{"model": "masked image model", "dataset": "microscope photos of single blood and bone marrow cells", "train_examples": 97085, "image_size": 48, "crop_scale_min": 1, "horizontal_flip": true, "translate": 0.12, "rotation_deg": 10, "color_jitter": 0.1, "method": "simmim", "mask_ratio": 0.6, "loss": "l1", "arch": "vit", "norm": "rmsnorm", "norm_position": "pre", "activation": "gelu", "head_dim": 32, "fused_qkv": false, "bias": "none", "qk_norm": false, "layer_scale_init": 0.1, "parallel_block": false, "moe": "soft", "num_experts": 16, "moe_every": 1, "expert_mlp_ratio": 1, "slots_per_expert": 2, "shared_expert": false, "patch_size": [8, 8], "conv_stem": false, "layers": 16, "width": 128, "positions": "conv", "residual_init": "none", "optimizer": "muon", "muon_scale": "match_rms_adamw", "lr": 0.0032, "momentum": 0.95, "nesterov": true, "orthogonalizer": "newton_schulz_5", "adamw_lr_other_params": 0.0013, "grad_clip": 1.0, "steps": 8500, "batch_size": 384, "epochs": 33.6, "lr_schedule": "cosine", "final_lr_fraction": 0.01, "warmup_steps": 850, "weight_decay": 0.04, "adamw_weight_decay_other_params": 0}
Rows from block 5 of a small masked image model, named by matrix and row number. Rows with one number within an expert belong to one neuron, the router's apart. Each number is 128 + 24 x the weight over its row's rms, rounded and kept within 0 to 255. All counts start at 0.
After each expert's rows are labels from the 100 images, of 14848, where the router gives the expert most weight on average: "colour at peak" is the nearest of a few named colours to the mean colour under the peak. Only what is clearly more common there than usual is listed. The data: microscope photos of single blood and bone marrow cells. In brackets: how many of the 100.
# router: slot weights (model.blocks.5.mlp.router.weight, 32x128, trained with AdamW), inputs 64-127
# up: expert up (model.blocks.5.mlp.up, 16x128x128), inputs 64-127
# down: expert down (model.blocks.5.mlp.down, 16x128x128, transposed), outputs 64-127

# expert 0
router.0 [121 168 146 147 175 154  72  96 138 120 138 104 142 167 140  96 138 133 174 121 115 184 107  99  89 119  97 145 120 117 124 129 103 152 113 133 104 103 102 187 126  70 127 122 117 145 105 126 148  90 129 162 184  78 139 155 105 133 145 122 168  94 153 144]
router.1 [ 80 145 150 122 133 132 107 169 139 101 122  95 126  98 112 130 149  97 119 104 129 135 104 129 170 102 128  73 119 113  94  92 115 117 153  93  91 163 121 117 115 122  94 165 131  94 114  81 142 111 120 130 137 128  90 134 145 138 122 111 145 135 128 191]
up.0 [191 139 133 118 114 159 144 112 118 183 125 102 104 121 135 138 109 138  87  86 106 134 161 161 111 104 180 156 127 106 111 149 144 131 151 130  98 127 133 128 157 116 141 131 113 114 154 102 106 175 161 115 117 115 149 143 165 143 171 156 116 148 107 168]
down.0 [133 122 117 128 117  84  97 122 133 120 134 121 148 151 132  93 143 102 128 129 127 159  73 133 153 143 116 131 140 132 134 109  87 151  69 123 161 147 118 138 108 106 107 115 122  72 130 159 154 132 123 129  68 124 116 118 107 112 115 137 105 140 117 152]
up.1 [126 112  47 104 119 114 117  73  90 118 112 125 124 158 102 150 130 138  97 138 140 123  94 102 125  67 181 100 114 119 107 125 125 117 103 131 115 136 161 158 165 112 124 131 148 131 129 175 153 125 121 143 136 109 170 110 107 133 126 165 130 102 133  95]
down.1 [137 134 153 151 115 139 145 149 118 112 156 103 121 105 162 130 125 152 176 114 141 167 134  97 113 151 138 137 120 129 111 124 167 110  97 116  89  81 131 105  95 152 117 127 136 120 154  64 116 140 115  93 145 153 128 209 137 145 106 158 107 123 142 135]
up.2 [135 131 121 143 116 168 150 154  76 142 160 127 114  81 141 141 134 114 156 161 107 134 131 119 138  83 112  96 130 120 126 134  99 128 102  38 143 120 162 107 118 126 121 146 119 166 116 140 100  98 141 105 178 111 112 137 164 177 119  91 106 134 105  74]
down.2 [105 146 128 121 178 156 169 132 133 100 111 146 152 112 102 149  90 141 126 115 183 100 127 112  72 101 156 143 112 142 112 129 144 116 102 137 116 133  98 141 151 124  88 136 127 100 150  91 129 163 108 134  75 139 140 131 136 104  99 183 102 133 126 183]
up.3 [128 133 134 136 106  97 127 132 171 151 125 141 159 167 120 133 127 178 147 110 127 169 169  95  97 149 146 105 114 144 103 126 127 147 150 120 173  80 128 151 182 161 134 122 130 100  99  93 148 143 141  93  78 163 118 130 124 107 145 157 167 108  88 127]
down.3 [122 123 124 132 112 131 139 147 136 145 140 139 110  79 129 142 109 117 154 157 135 145 101 138 148 127 138 155 159 110 125 110 146 116  82 128  81 195 110 116  95 136 112 104 125 153 124 155 133 143 124 106 144 103 144 107 111 170 136  95  68 110 170 134]
up.4 [ 97 125 144 104 130 137 108 117 113 126 102 144 139 145  89 145 114  87 119 154 118 149 142 120 116 145  70 127 125 115 157  83 141 165 118 158 117 107  99  89 189 148 121 128 136  96 106  94 157 122 151 123 108 145 122 142 128 157 155 123 134 112 106 111]
down.4 [129 138 109 124  95 126 157 136 181 140 154 107 129  97 132 148  99 166 116 106 153 100 124 118 117 158 136 106 115 149 101 136 136 113 117  94 134 133 148 158  77 167 126 108 142 149 122 180 153 157 110 114 182 117 135  95 130 134  99 139 132 130 147 143]
colour at peak: white (65)

# expert 11
router.22 [160  85 176 100 133 168 118 145 154 145 133 164 153 158  94 153 161 130 126 159 132 115 188 145 140 143 108 139 166  98 173 100 161 149 115 133 128 124 151 148 114 113 130 152 118 140 121 119  71 110 121  98 114 113  74 103  87 132  92 122 131 117 104  71]
router.23 [119 166 139  56 138 157 110 126 131 123 118 120  79 127 118 136 144 118 162 125 106  86 148 146  97 127 104 128 135 103 143 147 160 138 114 148 163 135 111 114 110 119 106 147 120 124 140  94 107 107 132 122 130 138 119 126  68 114 113 147 162 130  96  60]
up.0 [155 131 114 119 113 141 144 125 129 134 123 137 139 156 106 128 126 106 132 114 120 135 154 105 147 126 170 162 166 100 118 104 197 175 156 137 105 129 138 152 126 119 167 100 135 131 107 134  99  99  83 131 115 130 144 133 120  99 124 112 138 137  92 145]
down.0 [110 113  78 144 151 113 119 126 121 120 108 124 111 122 142  87 123 122  87 119 137 138 110 108 163 114  85 100 110 169 121 129 142 113 114 102 124 134 107 106 128 120 132 165 133 142 137 161 112 149 137 143  87 112 121 126 126 141 105 128  99 166 182 176]
up.1 [119 130 151 103  81 154 128 143 126 120 136 150 159 114  92 121 138 146 121 129 138 138 132 123 114 130 119 123 143 124 126 127 172 123 151 140 134 137 140 124 112 147  90 152 127 112 155 106 123  82  94 124 167 107 150 115  79 161 108 132 138 121 142 151]
down.1 [112 105 125 167 148 152 131 122  93 151 134  96 174 110 135 136 141 140 121 144 160 130 114 123  99 124 102 154 144 110 138 124 137 135 121 109 108 132 139 125 126 133 190  80 160 114 127 105 100 180 110 136 131 109 166 109 190 132 123  96 124 155 118 131]
up.2 [119 155 134 138 155 125  73 146 103 107 147 122 117 131 139 118  99 139 147  92 129 128 110 139 141 131 115 143 133  95 150 144 154 145  94 106 103 132 122 133 132 135 149 111  86 141 150  80 128 132 133 148 107  98 103 177 159 154 188 109 121 132 109 145]
down.2 [129 129 146  91 155 153 147 134 110 154  86  55 143 155 135 127 123 135 123 174 134 136 140 140 114  94 166 106 129 163 128 126  78 147 118 162 115 122 107 144 157 121 113 108 176 120 146 164 130 118 151 179 177 129 135  89 122 145  93 131 117 118  98 154]
up.3 [119 155 101 149 129 126 113 165 144 121 164 125 122  93 102 124 108 154 119 139 138 132  86 138 162 138 162 123 111 137 148 104 132 108 115 124 107 102 160 138 129 121 154 192 104 130 127 102  68 149 153 119 151 135  65  86 115 103 136 125 139 102 136 122]
down.3 [105  96 158  74 117  92 136 157  91 107 130 102 131 133 119 135 176  99 145 135 156 116 112 117 128 156 131 171 112 140 126 139 126 140 129 111 149 140  98 142 133 144  97 110 131 127 101 166 134 152  99 136 129 122 133 115 124  96 106 116 138 176 111 130]
up.4 [ 98 135 118 106 133 144 159  92 153 110  78 152 117 167 147 112 128  96 130 148 119 118 122 123 106  97 146 106 124 153 158 101 105 126 137 119  85 112 184 117 120  59 127 136 146 143 152 118 163 145 160  97 114  90 140 109 126 106 145 154 123 147 137 106]
down.4 [137 117 107 125 123  95 119 114  89 124 144  73 105 133 121 116 156 132 132 175 123  66 131 118  92 158 134 120 151 112 157 140 119 161 106 114 151 156 116 161 116 154  86  99 141 109 122 137 138 123 135 133 132 156 146 183  99 136 128 153 142 136 150 178]
colour at peak: pink (66)

# expert 3
router.6 [112 127  68 118 160 141 140 126 189 125 112  97 102 172  80 123 128 109 107 104 114 117 130 209 148 110 151 147 163 146 183 132 117 111 123 108 118 105 154 127 104  69 138 129 115 151 145 112 105 121 127 137 125 148 136 161 146  90 140 113 112 158 113 141]
router.7 [156  98  98 149 146 127 101 120 179 116 146 120 115 120 129 123 161 121 147  76  86 173 156 153 133 106 194 157 166 152 135 157 130 144 147 120 110 144 159 137  84 114 105 138  93 166 101 169 125 109 133 140 137 126 143  90 118 135 143 130 135 128 139 153]
up.0 [128 131  97 124 104  76 122 109 136 100 123 163 104 120 113 141 162 141 108 140 178  86 154 131 107 153 111 136  98 129 147 129 120 162 148 159 100 122 149 123 148 109 140 115 118 129 126 188 115 102 108 156 127 152  94 107 114 144 111 136 128 179 131 120]
down.0 [121 140  96  85 145 104 106 180 147 130 145 109 152 145  74 109  86 110 156 119  82 113 128 180 130 128 109 140  91 138 160 121 117 122 182  82 141 184 164 137 146 155 128 158 127 121 126  94 135 141 111  97 115 147 131 155 170 137 155 148 123  96 106 153]
up.1 [ 93 155 109 141 114 154 147 107 122 107  91 172  61 124 120 134 132 147 129 186 116 141 129 148 124 136 143  94 164 101 162 146 141 122 156 144 111 120 130 122 166  78 144 127 103 119 157 126 163 181 116 125 144  84 155 157 110  95 143 146 148 116 158 129]
down.1 [160 155 127 111 119 121 113 122 153 126 159  93 167 136 123 103 117 153 118 121 139  93 101 116 127 155 161 122 132 116 149 152 180 158 140 139 150 140 107 144 104 151 133 174 113 160 124  94 155  80 165 100 143 117 126 110 157 151 138 127 113 142  99 124]
up.2 [103 149 104 101 155 151 134 123 146 139 123  97 119 156 141 116 140 126 137  80 112 147 122 141 145 143 139 133 158 135  95 112 112 131 128 126  76 111 126 145  29 140 118 123 112  98 123 133 123 123 128 103  58 157 114 124 165 166 101 141 130 150 115 119]
down.2 [173 129 132 129 120 131 121  88 117 150 149 160 106 145 122 140 143 134 138 192 164 105 137 139 137 128 118 145 128 115 124 146 135  59 150 138 122 156  92 132 125 109 168 138 117 104 130 115 114 133  99 190 148 113 156 110  87  96 131  99 121 102 154 134]
up.3 [109 143 134 121 181 178 148 116 151 150 120 152 146  98  91 119 125 140 122 163 112 160 131 137 139 146 104 150 109 141 102 141 122 145 125 176 157 148  81 170 116 123 135 142 138 174 126 101 144 105 119 118  87 151 131  96 108 109 140 159 115 153 128 133]
down.3 [135 141 135 153 121 119 135 110 103 118 128 129 112 142 165 134 159 139 128 124  96 148 128 157 107 125 159  93 110 130 149 109 170 119 118 124  98 154 157  99 140 104 161 105 111  96 117 149 167 149 123 121 134 145 107 178 126 138 125 145 107 153 166 150]
up.4 [124 109 163  78 137 115 120 127 136 124 146 132 164 110 160 150 133 129 122 145 163 108 107 106 128 167 111 116 122 134 137 136 104 148 139 110 135 133 152 154  95 125 100 117 157 129 134 104 136 105 120 139 157 131 165 115  93 143 113 131 138 131 124 139]
down.4 [146 146 128 171 102 134 171 115  91 134  90 122 102 131  91 112 111 177  95 122 134 157 148 142 177 111 118 156  86 107 139 134 130 160 100 148 115 135 148 108 164 133 127 112 138 128 103 128 116 162  83 163 153 147 154 105 124 110 161  98 120 176 127 189]
colour at peak: blue (55)

# expert 7
router.14 [137 143 109 162 124  93 153 133 110 116 125 133 147 116 131 122 167 112 154 114 124 135 138 124 111 136 166 133 113 120 135 150 131 142 168 147 107  74 153 117 148 120 137  96 119 117 110 106 114 141 132 134  65 134 126 149 107 122  88 136 123 144 119 109]
router.15 [159  77 128 140 122 136 163 126 109 116  98 150 152 104 106 112 143 126  97  82 133 115 144 130 144 126 141 117 134  94 124  87 148  92 177 106  68 124 115 126 129 140  99 130 128 153  69 143 134  97 135 101 135 112 115 139 132 107  89 114 153 133 106  86]
up.0 [115 140 127 110  83 124 106 132 135 112 138 119 112 167 137  67 130 130  88 102 143  96 128 121 140 108 110 113 117 184 134  93 137 108 152 165 116 133 131 129  76 160 144 138 105 128 135 118 139 148  77 115 133 128 104 100 128 157 155 110 115 124 148 174]
down.0 [153 134 137  94 114 110 181  99 123 137 115 100 112 102 128 139 137 136 158 138 142 170 138 147 130 141 103 161 129  88  89 131 139 140 108  86 151 118 116 141 186 105  87 119 112 139 116 117 126 116 149 149 129 148 161  96 105 123 102 139 125 133 114 108]
up.1 [128 121 156  90 142 104 133 148 105 146 130 132 133 123 158 148 159 118 155 126 154 141 140 119 174  99 123 116 145 120  54 134  79 161  99 114 180 142 131 143 128 154 115 112 131 119 127 155 114 150 105 114 144 169 104 155 113 119  79  96 142 163 132 123]
down.1 [ 75 155  99 148 129 159 113 135 181 140 122  84 113 124  87  85 130 121 110 174  95 123 121 145 105 104 146 122 124 101 133 163 152 104 158 153 101 140 152  95 137 134 168 124 102 167  90 105 152 122 117 138 119 137 141 126 136 135 154 153 141 119 102  99]
up.2 [136  74 117 150 130 140  98 105 124 135 147 142  94 113 120 100 154 139 115 109 142 139 134 121 149 127  96 102 104 148 139 148 147 151 155  71 142 145 127  96  95 139 178 176 103  68 110 127 115 159 116 137  99 167 124 147 162 117 121 109 178 149 143 130]
down.2 [122 164 110 137 131 146 158 137 140 130 103 185 162 170 133 142 109 124 170 144 117 125 127 134 117 122 161 132 138 119 150 120 130  99 120 179 135  98 121 156 147 115 128  82 153 167 159 112 133 104 127 129 142  91 144  97  93 146 119 158 103  97 138 133]
up.3 [171 128 172 134  83 100 157 125  74 125 131 130 141 111 140 122 153 135 139 154 133 104 125 144 150 118 139 124 150 114 149 103  81 143 130 151 153 145  95 167 116  95  75 102 121  56 124 149 127 143 120 127 136  89 151 125 104 161 139 119 150 112 103 135]
down.3 [115 118 154 138 102 114  99 109 127 141 130 131  83 113 120 120 124 170  87 137 143 130 137 135 110 129 115 128 125 103 108 114 174  87 148 161 108  84 159  69 118 171 154 107 129 187 142 128 127 144 102 136 100 125 122 147 147 145 176 114 101 118 155 115]
up.4 [141 166 114 124 135 139 126 122 100 158  98 113 143 157 163 131  98 188 116 132 145 103  99  99 166 110 105  62 147 143 113 142 110 153 115 176 135 167 138 119 131 124 149 131  90 134 133 145 141 149 130  90 119 100  85 165 146 167 103 122 128 126 158 136]
down.4 [ 93  92 152 159 139 115 131 133 148 111 152 163 114 131  96 101 141 130 114 139 128 142 139 145 119 147 151 177  74 101 140 128 124 121 154  95 140 114 118 116 114  91 109 112 139 132 127  84 117 107 120 141 149 146 151 111  87  94 146 153 103 132 118 122]
colour at peak: grey (88)

# expert 2
router.4 [121  98 104 106  97 137 124 139 141 108 132 138 121 122 105 140 183 169 122 148  91 115 123 110 139 163 149 151 174 134 150 140 185 131 160  96 152 160  91 113 139 203 139 118 157 159  98 178  87  99  94 109 116 109 149 127 123 142 122 121 123 139 109 110]
router.5 [133 160 112 128 122  89  84 158 117 102 149 102 139 125 124 135 104 164 157 102 136 161 123 115 120 172 133  91 154 122 116 136 118 134 152 116 131 132 130 125 118 107 116 134 154 149 154 174  96 114 106 137 101 121 122 145  90 162 103 122  90 112 140 150]
up.0 [139 150 132 109 111 155  91 125 104 118 143 126 112 143 135 115 112  94 104 120 194 104 111 126 181 152 120 146 134 104  99 142 114 138 126 137 169 151 133 199  72  92 131 129 103 122  63 135 123 136 122 142  77 105 115 129 125 140 119 159  97 137 124 105]
down.0 [137 112 154 125 109 110 167 103 126 133 116 136 123 146 129 133 122 114 130 104  86 163 142 136  87  45 136 158 111 124 172 134 146  86 123 100 110  93 169  89 164 122 120 112 129  89 170 101 127 119 137 149 148 155 122 117 132 105 114 108 112  71 108 127]
up.1 [155 127 119 137 136 133 170 153 149 173 111 121 119 146 116 120 169 141 164 135 144 122  92 117 151 121 129  77 115 162 177 125 132 119 130 133 110 112 138 162 165 134 114 111 123  87 167 140 104 144 125 151 139 123 138 106 115 163 155 154 106 124 168 123]
down.1 [130 127 121 152 119 121  84 119 101  85 157 142 124 131 137 115 128 118  62 117 154 154 110 133 135 129 165 121 111 103  76 151 143 172 114 114 165 170 127 103 144 117 131 156 155 107  73 136 139 147 116 118 110 131 115 139 126  87 159 113 145 128 124 167]
up.2 [123 136  96 131 100 104 168 158 104 116 135 125 124 177 155 117 132 181 123  93 137 161 109 140 134 165 130 162 165 149  92 127 110 146  92 120 138 150 169 124  80 152 144 132 147 110  81 131 109 131 162 161 118 130 145 101 109 132 122 180 121 115  92 144]
down.2 [124 158  90 123 134 161 100  96 130 113 102 115 133 104 122  68 101  95 141 150 128 131 110 128 121 121 180  81  80 109 120 117 151 155 120 133 148 115 140 127 127  88 101 138 116 106 136 122 129 130 106 142 164 146 123 119  88  99 143 158 138 151 167 124]
up.3 [146 137 118 124 135 124 145 146  97 130 107 105 137 153 154 120 118 152 134 110 135 134 164 126 124 110 138 153 132 101 121  90 102 116 128  83 144 139 132 110 113 151 105 122  52 140 126 115 139 145 142 156  62 139 125 145 132  96  78 142 179 127 122 106]
down.3 [105 137 127 151 148 160 134 130 119 123 128 140 102  68 102  93 125 140 106 116 145  97 107 101 143 121 131 159 164 151 144 139 141 120 103 168  85 134 122 122 133 149 144 112 181 129 131 157 118 143 118 146 195 105 143 137 128 147 165  98 110 128 129 172]
up.4 [110 122 109 148 173  93 110 128 130 131 130  87 142 132 183 113 131 116 138 144 145 153  96 117 119 192 138 154 124 118 135 117 121 141 151 125 103 106 102 132  89 146 137 154 113 149  99 110  99  83 161 123 136  98 125  70 141 128 170 155 157 123 113 115]
down.4 [142 134 132  99 116 131 127  84 121 100 144 134 158 118  94 128 129 127 112  91 141  98 121  72 111  67 146 121  84 149 130 129  79 116 114 119 142 138 109  92 197 120 158 134 117 116 168 155 140 164 109 131 123 129 108 176  88 108  98 145 108 121 139 139]
colour at peak: white (59)

# expert 6
router.12 [ 94 110 162 149 110 122 119 143 158 130 128 121 147 138 167 120 121 166 113 151 106 153 136  66 132 148 136 105 129  97  95 111 127 108  81 141 166 152 117  99 154 112 135 123 125 122 141 116 140 163 113 179 100 134 127 135 146 149 119 133 149 121 142 130]
router.13 [136  94 103 160  79 124 113 147 118 129 168 149 111 125 118 107 138 155  93 146  95 114 151  59 133 121 134 129 151 116 106 118 139  88 133 159 115 149 100 147 160 130 128 120 171 114 134 142 140 156 162 172 110 136 165  98 157 131 139 160  89 123 139 169]
up.0 [130  87 147 115 138 112 120 162 101 115 140 164 107 142 134 129 169 124 110 132 101 124 158  98 133 112 113 118 109  91 179 138 153 120 148 133 114 110 133 112 103  98 163 138  94 115 116  99  96 105 112 151 113 106  81 127  89 133 132 113 134  94 129  89]
down.0 [126 145 153 130 130 129 168  67 121 114 130 134 112 104 131 111 140 135 145 129 164 113  92 126 119 125 103 165 122 157 117  98 120 108 100 130 136  79 131 122 130 152 121  88 130 125 157 102 118 134 172 102 139 136 162 124 153  91 151 154  96 167 129 172]
up.1 [157 112  96 108 140 120  95 114 150 139 114 125 178 151 120 146 143 167 123 123 108 158  78 103 105 209 130 107 133 115 112 145 135 114 171  75 145  98 144 102 124 167 165 108 135 139 113 144 119 110 144 139 108 102  85 117 107 115 115 116 103 180  95 119]
down.1 [119 133 139 123 100 172 144 173  76 117 109 155  86 139 111 128 106 111  91 131 131 129 149 146 130  50 129 145 115 123 164 118 137 127 116 150 130 114  95 140 135 140 138 137 127 103 134 136 113 148 149 118 156 165 165 128 123 151 158 116 162 123 143 187]
up.2 [126 127 135 118  79 122 108 156 133 164 126 124 132 143 115 106 118 159 118 134 129  97 118 107 189 151 161 175 104 146 130 147 116 108 101 183 102  82 124 135 133 140 173 109 171 130 119 147 118 144  90 159 113 129 101 128 135 151  92 139 141 127 103 121]
down.2 [120 132 142 137 181 134 128 138  78 118  86 118 105 166 133 117 130 111 130 156 130 149 129  87  62 128  67 111 147 138 131 110 140 142 150  89 152 122 150 126 105 118 109 123  95 160 161 109  99 106 120 118 125 130 151 130 133 132 165 150 139 134 123 112]
up.3 [124  95 102 139 127  64 151 147 137 122 136 107 128 117 131 124  87 113  58 111 122 129  92 139 113 114 109  96 115 115 142 159 122 119 152  92 170 141 111 161 116 120 126 108 139 153 134 141 172 140 135 108 172 118 138  72 107 145 146 146  82 139 102  88]
down.3 [144 160 131  91 114 175 114 102 103 130 131 129  97 107 162 103 159 119 174 142 129 168 164 108 149 134 170 185  96 158 158 123 116 106 123 174 128 115 115  96 171 154 161 136 149 117 119 141 120 135 136 127 153 130 129 170 151 156 130 110 145 111  99 148]
up.4 [139 154 118 149 128  70 129 126 113 122 121 131 141 108 136 149 149 150 116 105 108 154 112 141 160 149 159 156 117 124 122 122 136 134 146 146 135 170  97 101  90 154 130 116  58 111 131 178 139 157 157 144 141 129 144 146 117 113 175 136 128  77 157  92]
down.4 [126 135 138 102 110 180 164 151 132 160 113 128 158 124  67 123 118  95 148 143  83  88 127  93 120 144 160  94  94 109 120 151 165 111 151  80 111 106 138 122 145 129 125 114 147 144 156  73 116 151 106 102  82 133 118 138 139 138 106 159 106 155 146 177]
colour at peak: grey (51); purple (46)

# expert 10
router.20 [ 94  88 116 120  83 129 155 149 118 134 137 128 105 128 144 101 128 147 100 116 116 119 160 127 104 131 167 149 128 114 109 103 164 117 158 124 139 135 140  95 156  99 110 129  99 113 133 123 158 155 121 138 110 104 175 140 136 103 143 138 124 160 152 141]
router.21 [120 111 104 125  98 173 114 106 129 144 114 121 105 125 118 116 149 150 118 115 109 133 157 153 113  91 148 157  99 111 124  79 136 136 148 124 130  78 147 140 153 107 116 146 116 114 149 131 174 181 145 155 170  89 153 121 115  89 137 132 138 172 119 140]
up.0 [123 131 112 126 122 141 128 121 140 153 128 127 120 137 116 126 100 123 104 101  78 168 189 117 181 105 115 115  87 143 132 136 169 123 118 117 145 157 155 154 124 110 120 107 108 146 117 114 133 114 178 148 100 112 107 142 117 169 179 155 142 103 137 114]
down.0 [105 115 147 120 156  97 112 103  89  91 124 166 121 129 113 130 132 145 131 137 127 107 136 119 102 136 163 128 108 100 120 110 145 131 141 166 130  88 105 112 148 103 179 136 159  97 158 138 149  99 129  96 215 129 115 126 117  99  76 132 140 117 132 132]
up.1 [114 112 141 138 147 114 142 117 125 100 125 114 142 161 148 125 157 101 114 118 125 141 117 127 162 131 113  62 108  72  81 128 128 130 142 149 174 144 114 161 136 158 155 135 115 141 157 120 117 118 180 130 139 141 164 126 127 150 109 159 153 147 118  72]
down.1 [125 167  93 121 117 136 107 152 149 134 121 135 132 106  91 143 121 131 143 169 146  89 127 145 120 140 139 118 138 135 214 157 110 119 126 105 101 109 154  78 109 145 103  80 146 157 123 128 157 141 106 123 124 129  87 132 143 107 145 137  68 104 178 145]
up.2 [140 113 141 123 111 133 106 118 121 130 138 130  86  66 167 114 125 144 105 174 140 131 157 109 127  96 148 172 131  94 176 123 140 141 148 107 138 141 142 140 165 107 173 124 116 115 124 131 135 106 172 117 115 127 112 140 144 141 124 126 178 115 110 192]
down.2 [118 109 121 112  89 100 149 173 112 137 161 106 121 103 114 103 121 125 136 123 165 123 138 141 126 110 122  98 121 134  97  70 147 104 131 144 122  93 133 125 135 119 108 147 135  98 105 133 133 122 106 130 118 128 112 129 101 112 118 157 131 111 134  79]
up.3 [132 121 143 105 153 125 130 155 104 174 109 148 163 198 135 148 154 172 129 122 153 141 145 120 110 137  86 142 132 101 105 163 105 140  96 116 111 136 139 142  92 154 114  83 135 160 107 110 152 128 160 144 123 128 141 117 119 164 137  76 146 177 123 144]
down.3 [135 136  65 138 127 112 124  91 147 148 120  98 114 129 132 133 150 166 108 144 143 140 136 154 126 102 180 109 119 138 152 131 138 137 135 121 166 138  84 140 149 131 161 129 125 129 173 123  82 113 116 147  94 120 117 135 154 150 120 173 100 111 107 117]
up.4 [131 133 126 159 168 123 157 134 121  71 139 130 138 113 142 108 108 128 133 167 123 105 124 141 191  98 168 127 159 160 120 153 114 145 132 101 122 145 127 164 130  88 147  60 109 136 111 118  96 141 132 172 146 154 123 135 127 104 117 127 176 146 135 120]
down.4 [149 123  71 117 184 104 130 156 100 138  94 118  88  67 116 153 139  94 130  99 113 113 132 146 100 158 110 108  96 126 136 113 116 119 145 133 135 113 165 152  95 127 120 157 126 142 105  89  93 147 148 131  84  63 120 131 139 141 138 145 124 117 157 144]
colour at peak: purple (65); blue (35)

# expert 15
router.30 [172 149  95 146 129 152 143 151 140 117 108 131 147 146 149 119 117  95 128 139 143 128 131 130 137 134 136 109 111 131 140 127 105 133 130 172 143 132 151  63 117 181 114 153 132 153 139 142 157 135 125 110 113 136 147 143 179 139 138  89 132 105 108 107]
router.31 [196 125 104 144 102 123 148 170 127 150 125 133 125 121 131 104 107 127 146 160 112 117 149 125 114 158 121 136 105 152 141 167 155 120 166 101 137 177 125  87 129 170 141 196 123 133 162 177 132  76 121 116  92 149 110 141 130 162 121 122 116 117 135 115]
up.0 [108 173  91 108  61 143 148 136 127 133  93  95 125 132 107 138 115 137  80 142 122  97 145  86 122 142 135 109 180 134 124 124 134 141  94 107 112 145 104 164 101 119 173  84 149 136 129 138 163 146 108 128 131 128  92 101 133 166 164 130 107 125 121 174]
down.0 [144  81 148 152 130 157 121 133 120 113 117 122 123 165 122 122 129 100  84 104 100  99 136 153 117 145  74 156  88 116 119 125 135 133 162 155 136 203 148 126 118 112 113 115  96 136 110 130 128 108 115 189 140 133 161 149 100  71 143 149 163 142  91 134]
up.1 [ 95 133 130 108 134 141 171 134 161 149  99  86 131 103 140 140 168 105 128 104 143 110 146 116 155 141 109 141  90 129 118 129 154 132 106 110 110 143 144 172 186 139 186 106 133 114 121  62 138 126 116 132 164 138 151 121 172 160 118 135 101 146 113 117]
down.1 [195 119 134 124 144 127 159  79 138  86 123 132 125 157  89 119 126 122  98 129 117 125 110 135 111 147 135 113 174 115 115  81 109 129 107 160 144 125 106  91 138 131  76 151 108 169 144 105 110 141 131 129 128 182 101 106  91 110 154 146 131 111  88 154]
up.2 [195 117 157 149  81 120 103 113  89 140 125 131 184  83 112 116 143 125 132 112 132 168 150 122 112 142 138 109 146 108  83 140 128 111  41 113 103  99  86 145 132 142 144 114 127  86 127 122  88 155 148 131 158 117 101 101  92 146 130 129 118 120 149 164]
down.2 [130 134 156  83 113  62 118 171 193 151 140 112 127 116 135 149  96 138 120 131 135 103 149 147 130 106 104 128 116  96 153 147 134 145 163 123 100 152 136 163 155 150 132 177  92 154 148 156 126 101 122 153 157 113 143 138 129 119 116 142 129 126 146 142]
up.3 [170 112 118 103 127 141 141 175 109 120  88 101 139  96 152  91 143 117 172 106 135 122 106 138 154 127 109 123 161 132 133 127 100 110 109 147 110 121 162 135 110 122 147 113 152 143 116 100 123 169 131 131  76  90 114 150 131  97 147 131 141 116 112 164]
down.3 [158 158 145 157 140 115 132  88 131 118 137 119 102 134 115 181 153 130 108 160 178  98 125 164  87 102 121 132 112 129 117 136 153 135 159 146  79 165 135 166 126 126  91 137 140  88 123 164 194 147 165 116 157 121 121 144 104 116 144 108 122 123 137 146]
up.4 [111 113 155 155 161 152 154  89 201 153 131 139 143 112 134  93 134 140 165 156  86 143 144 103 126 111  98  92  91 115 119 141 104 129 149 130 110 141 139  98 144 149 100 154 101 106 149 159 129 106 133 147 122 143  69 117 116 126 139 163 146 120 126 130]
down.4 [107 118  92 156 146 147 139 122  83 156 127 116 152 103  89 106 128 114 119  86 145 127 112 120 170 167 109 127 167  95 137 112 127 138 138 102 118  80  94 103  94 109 126 138 123 105 114 124 128 122 127 108 119  91 137 163 147 109 149 130 160 126 143 136]
colour at peak: pink (72)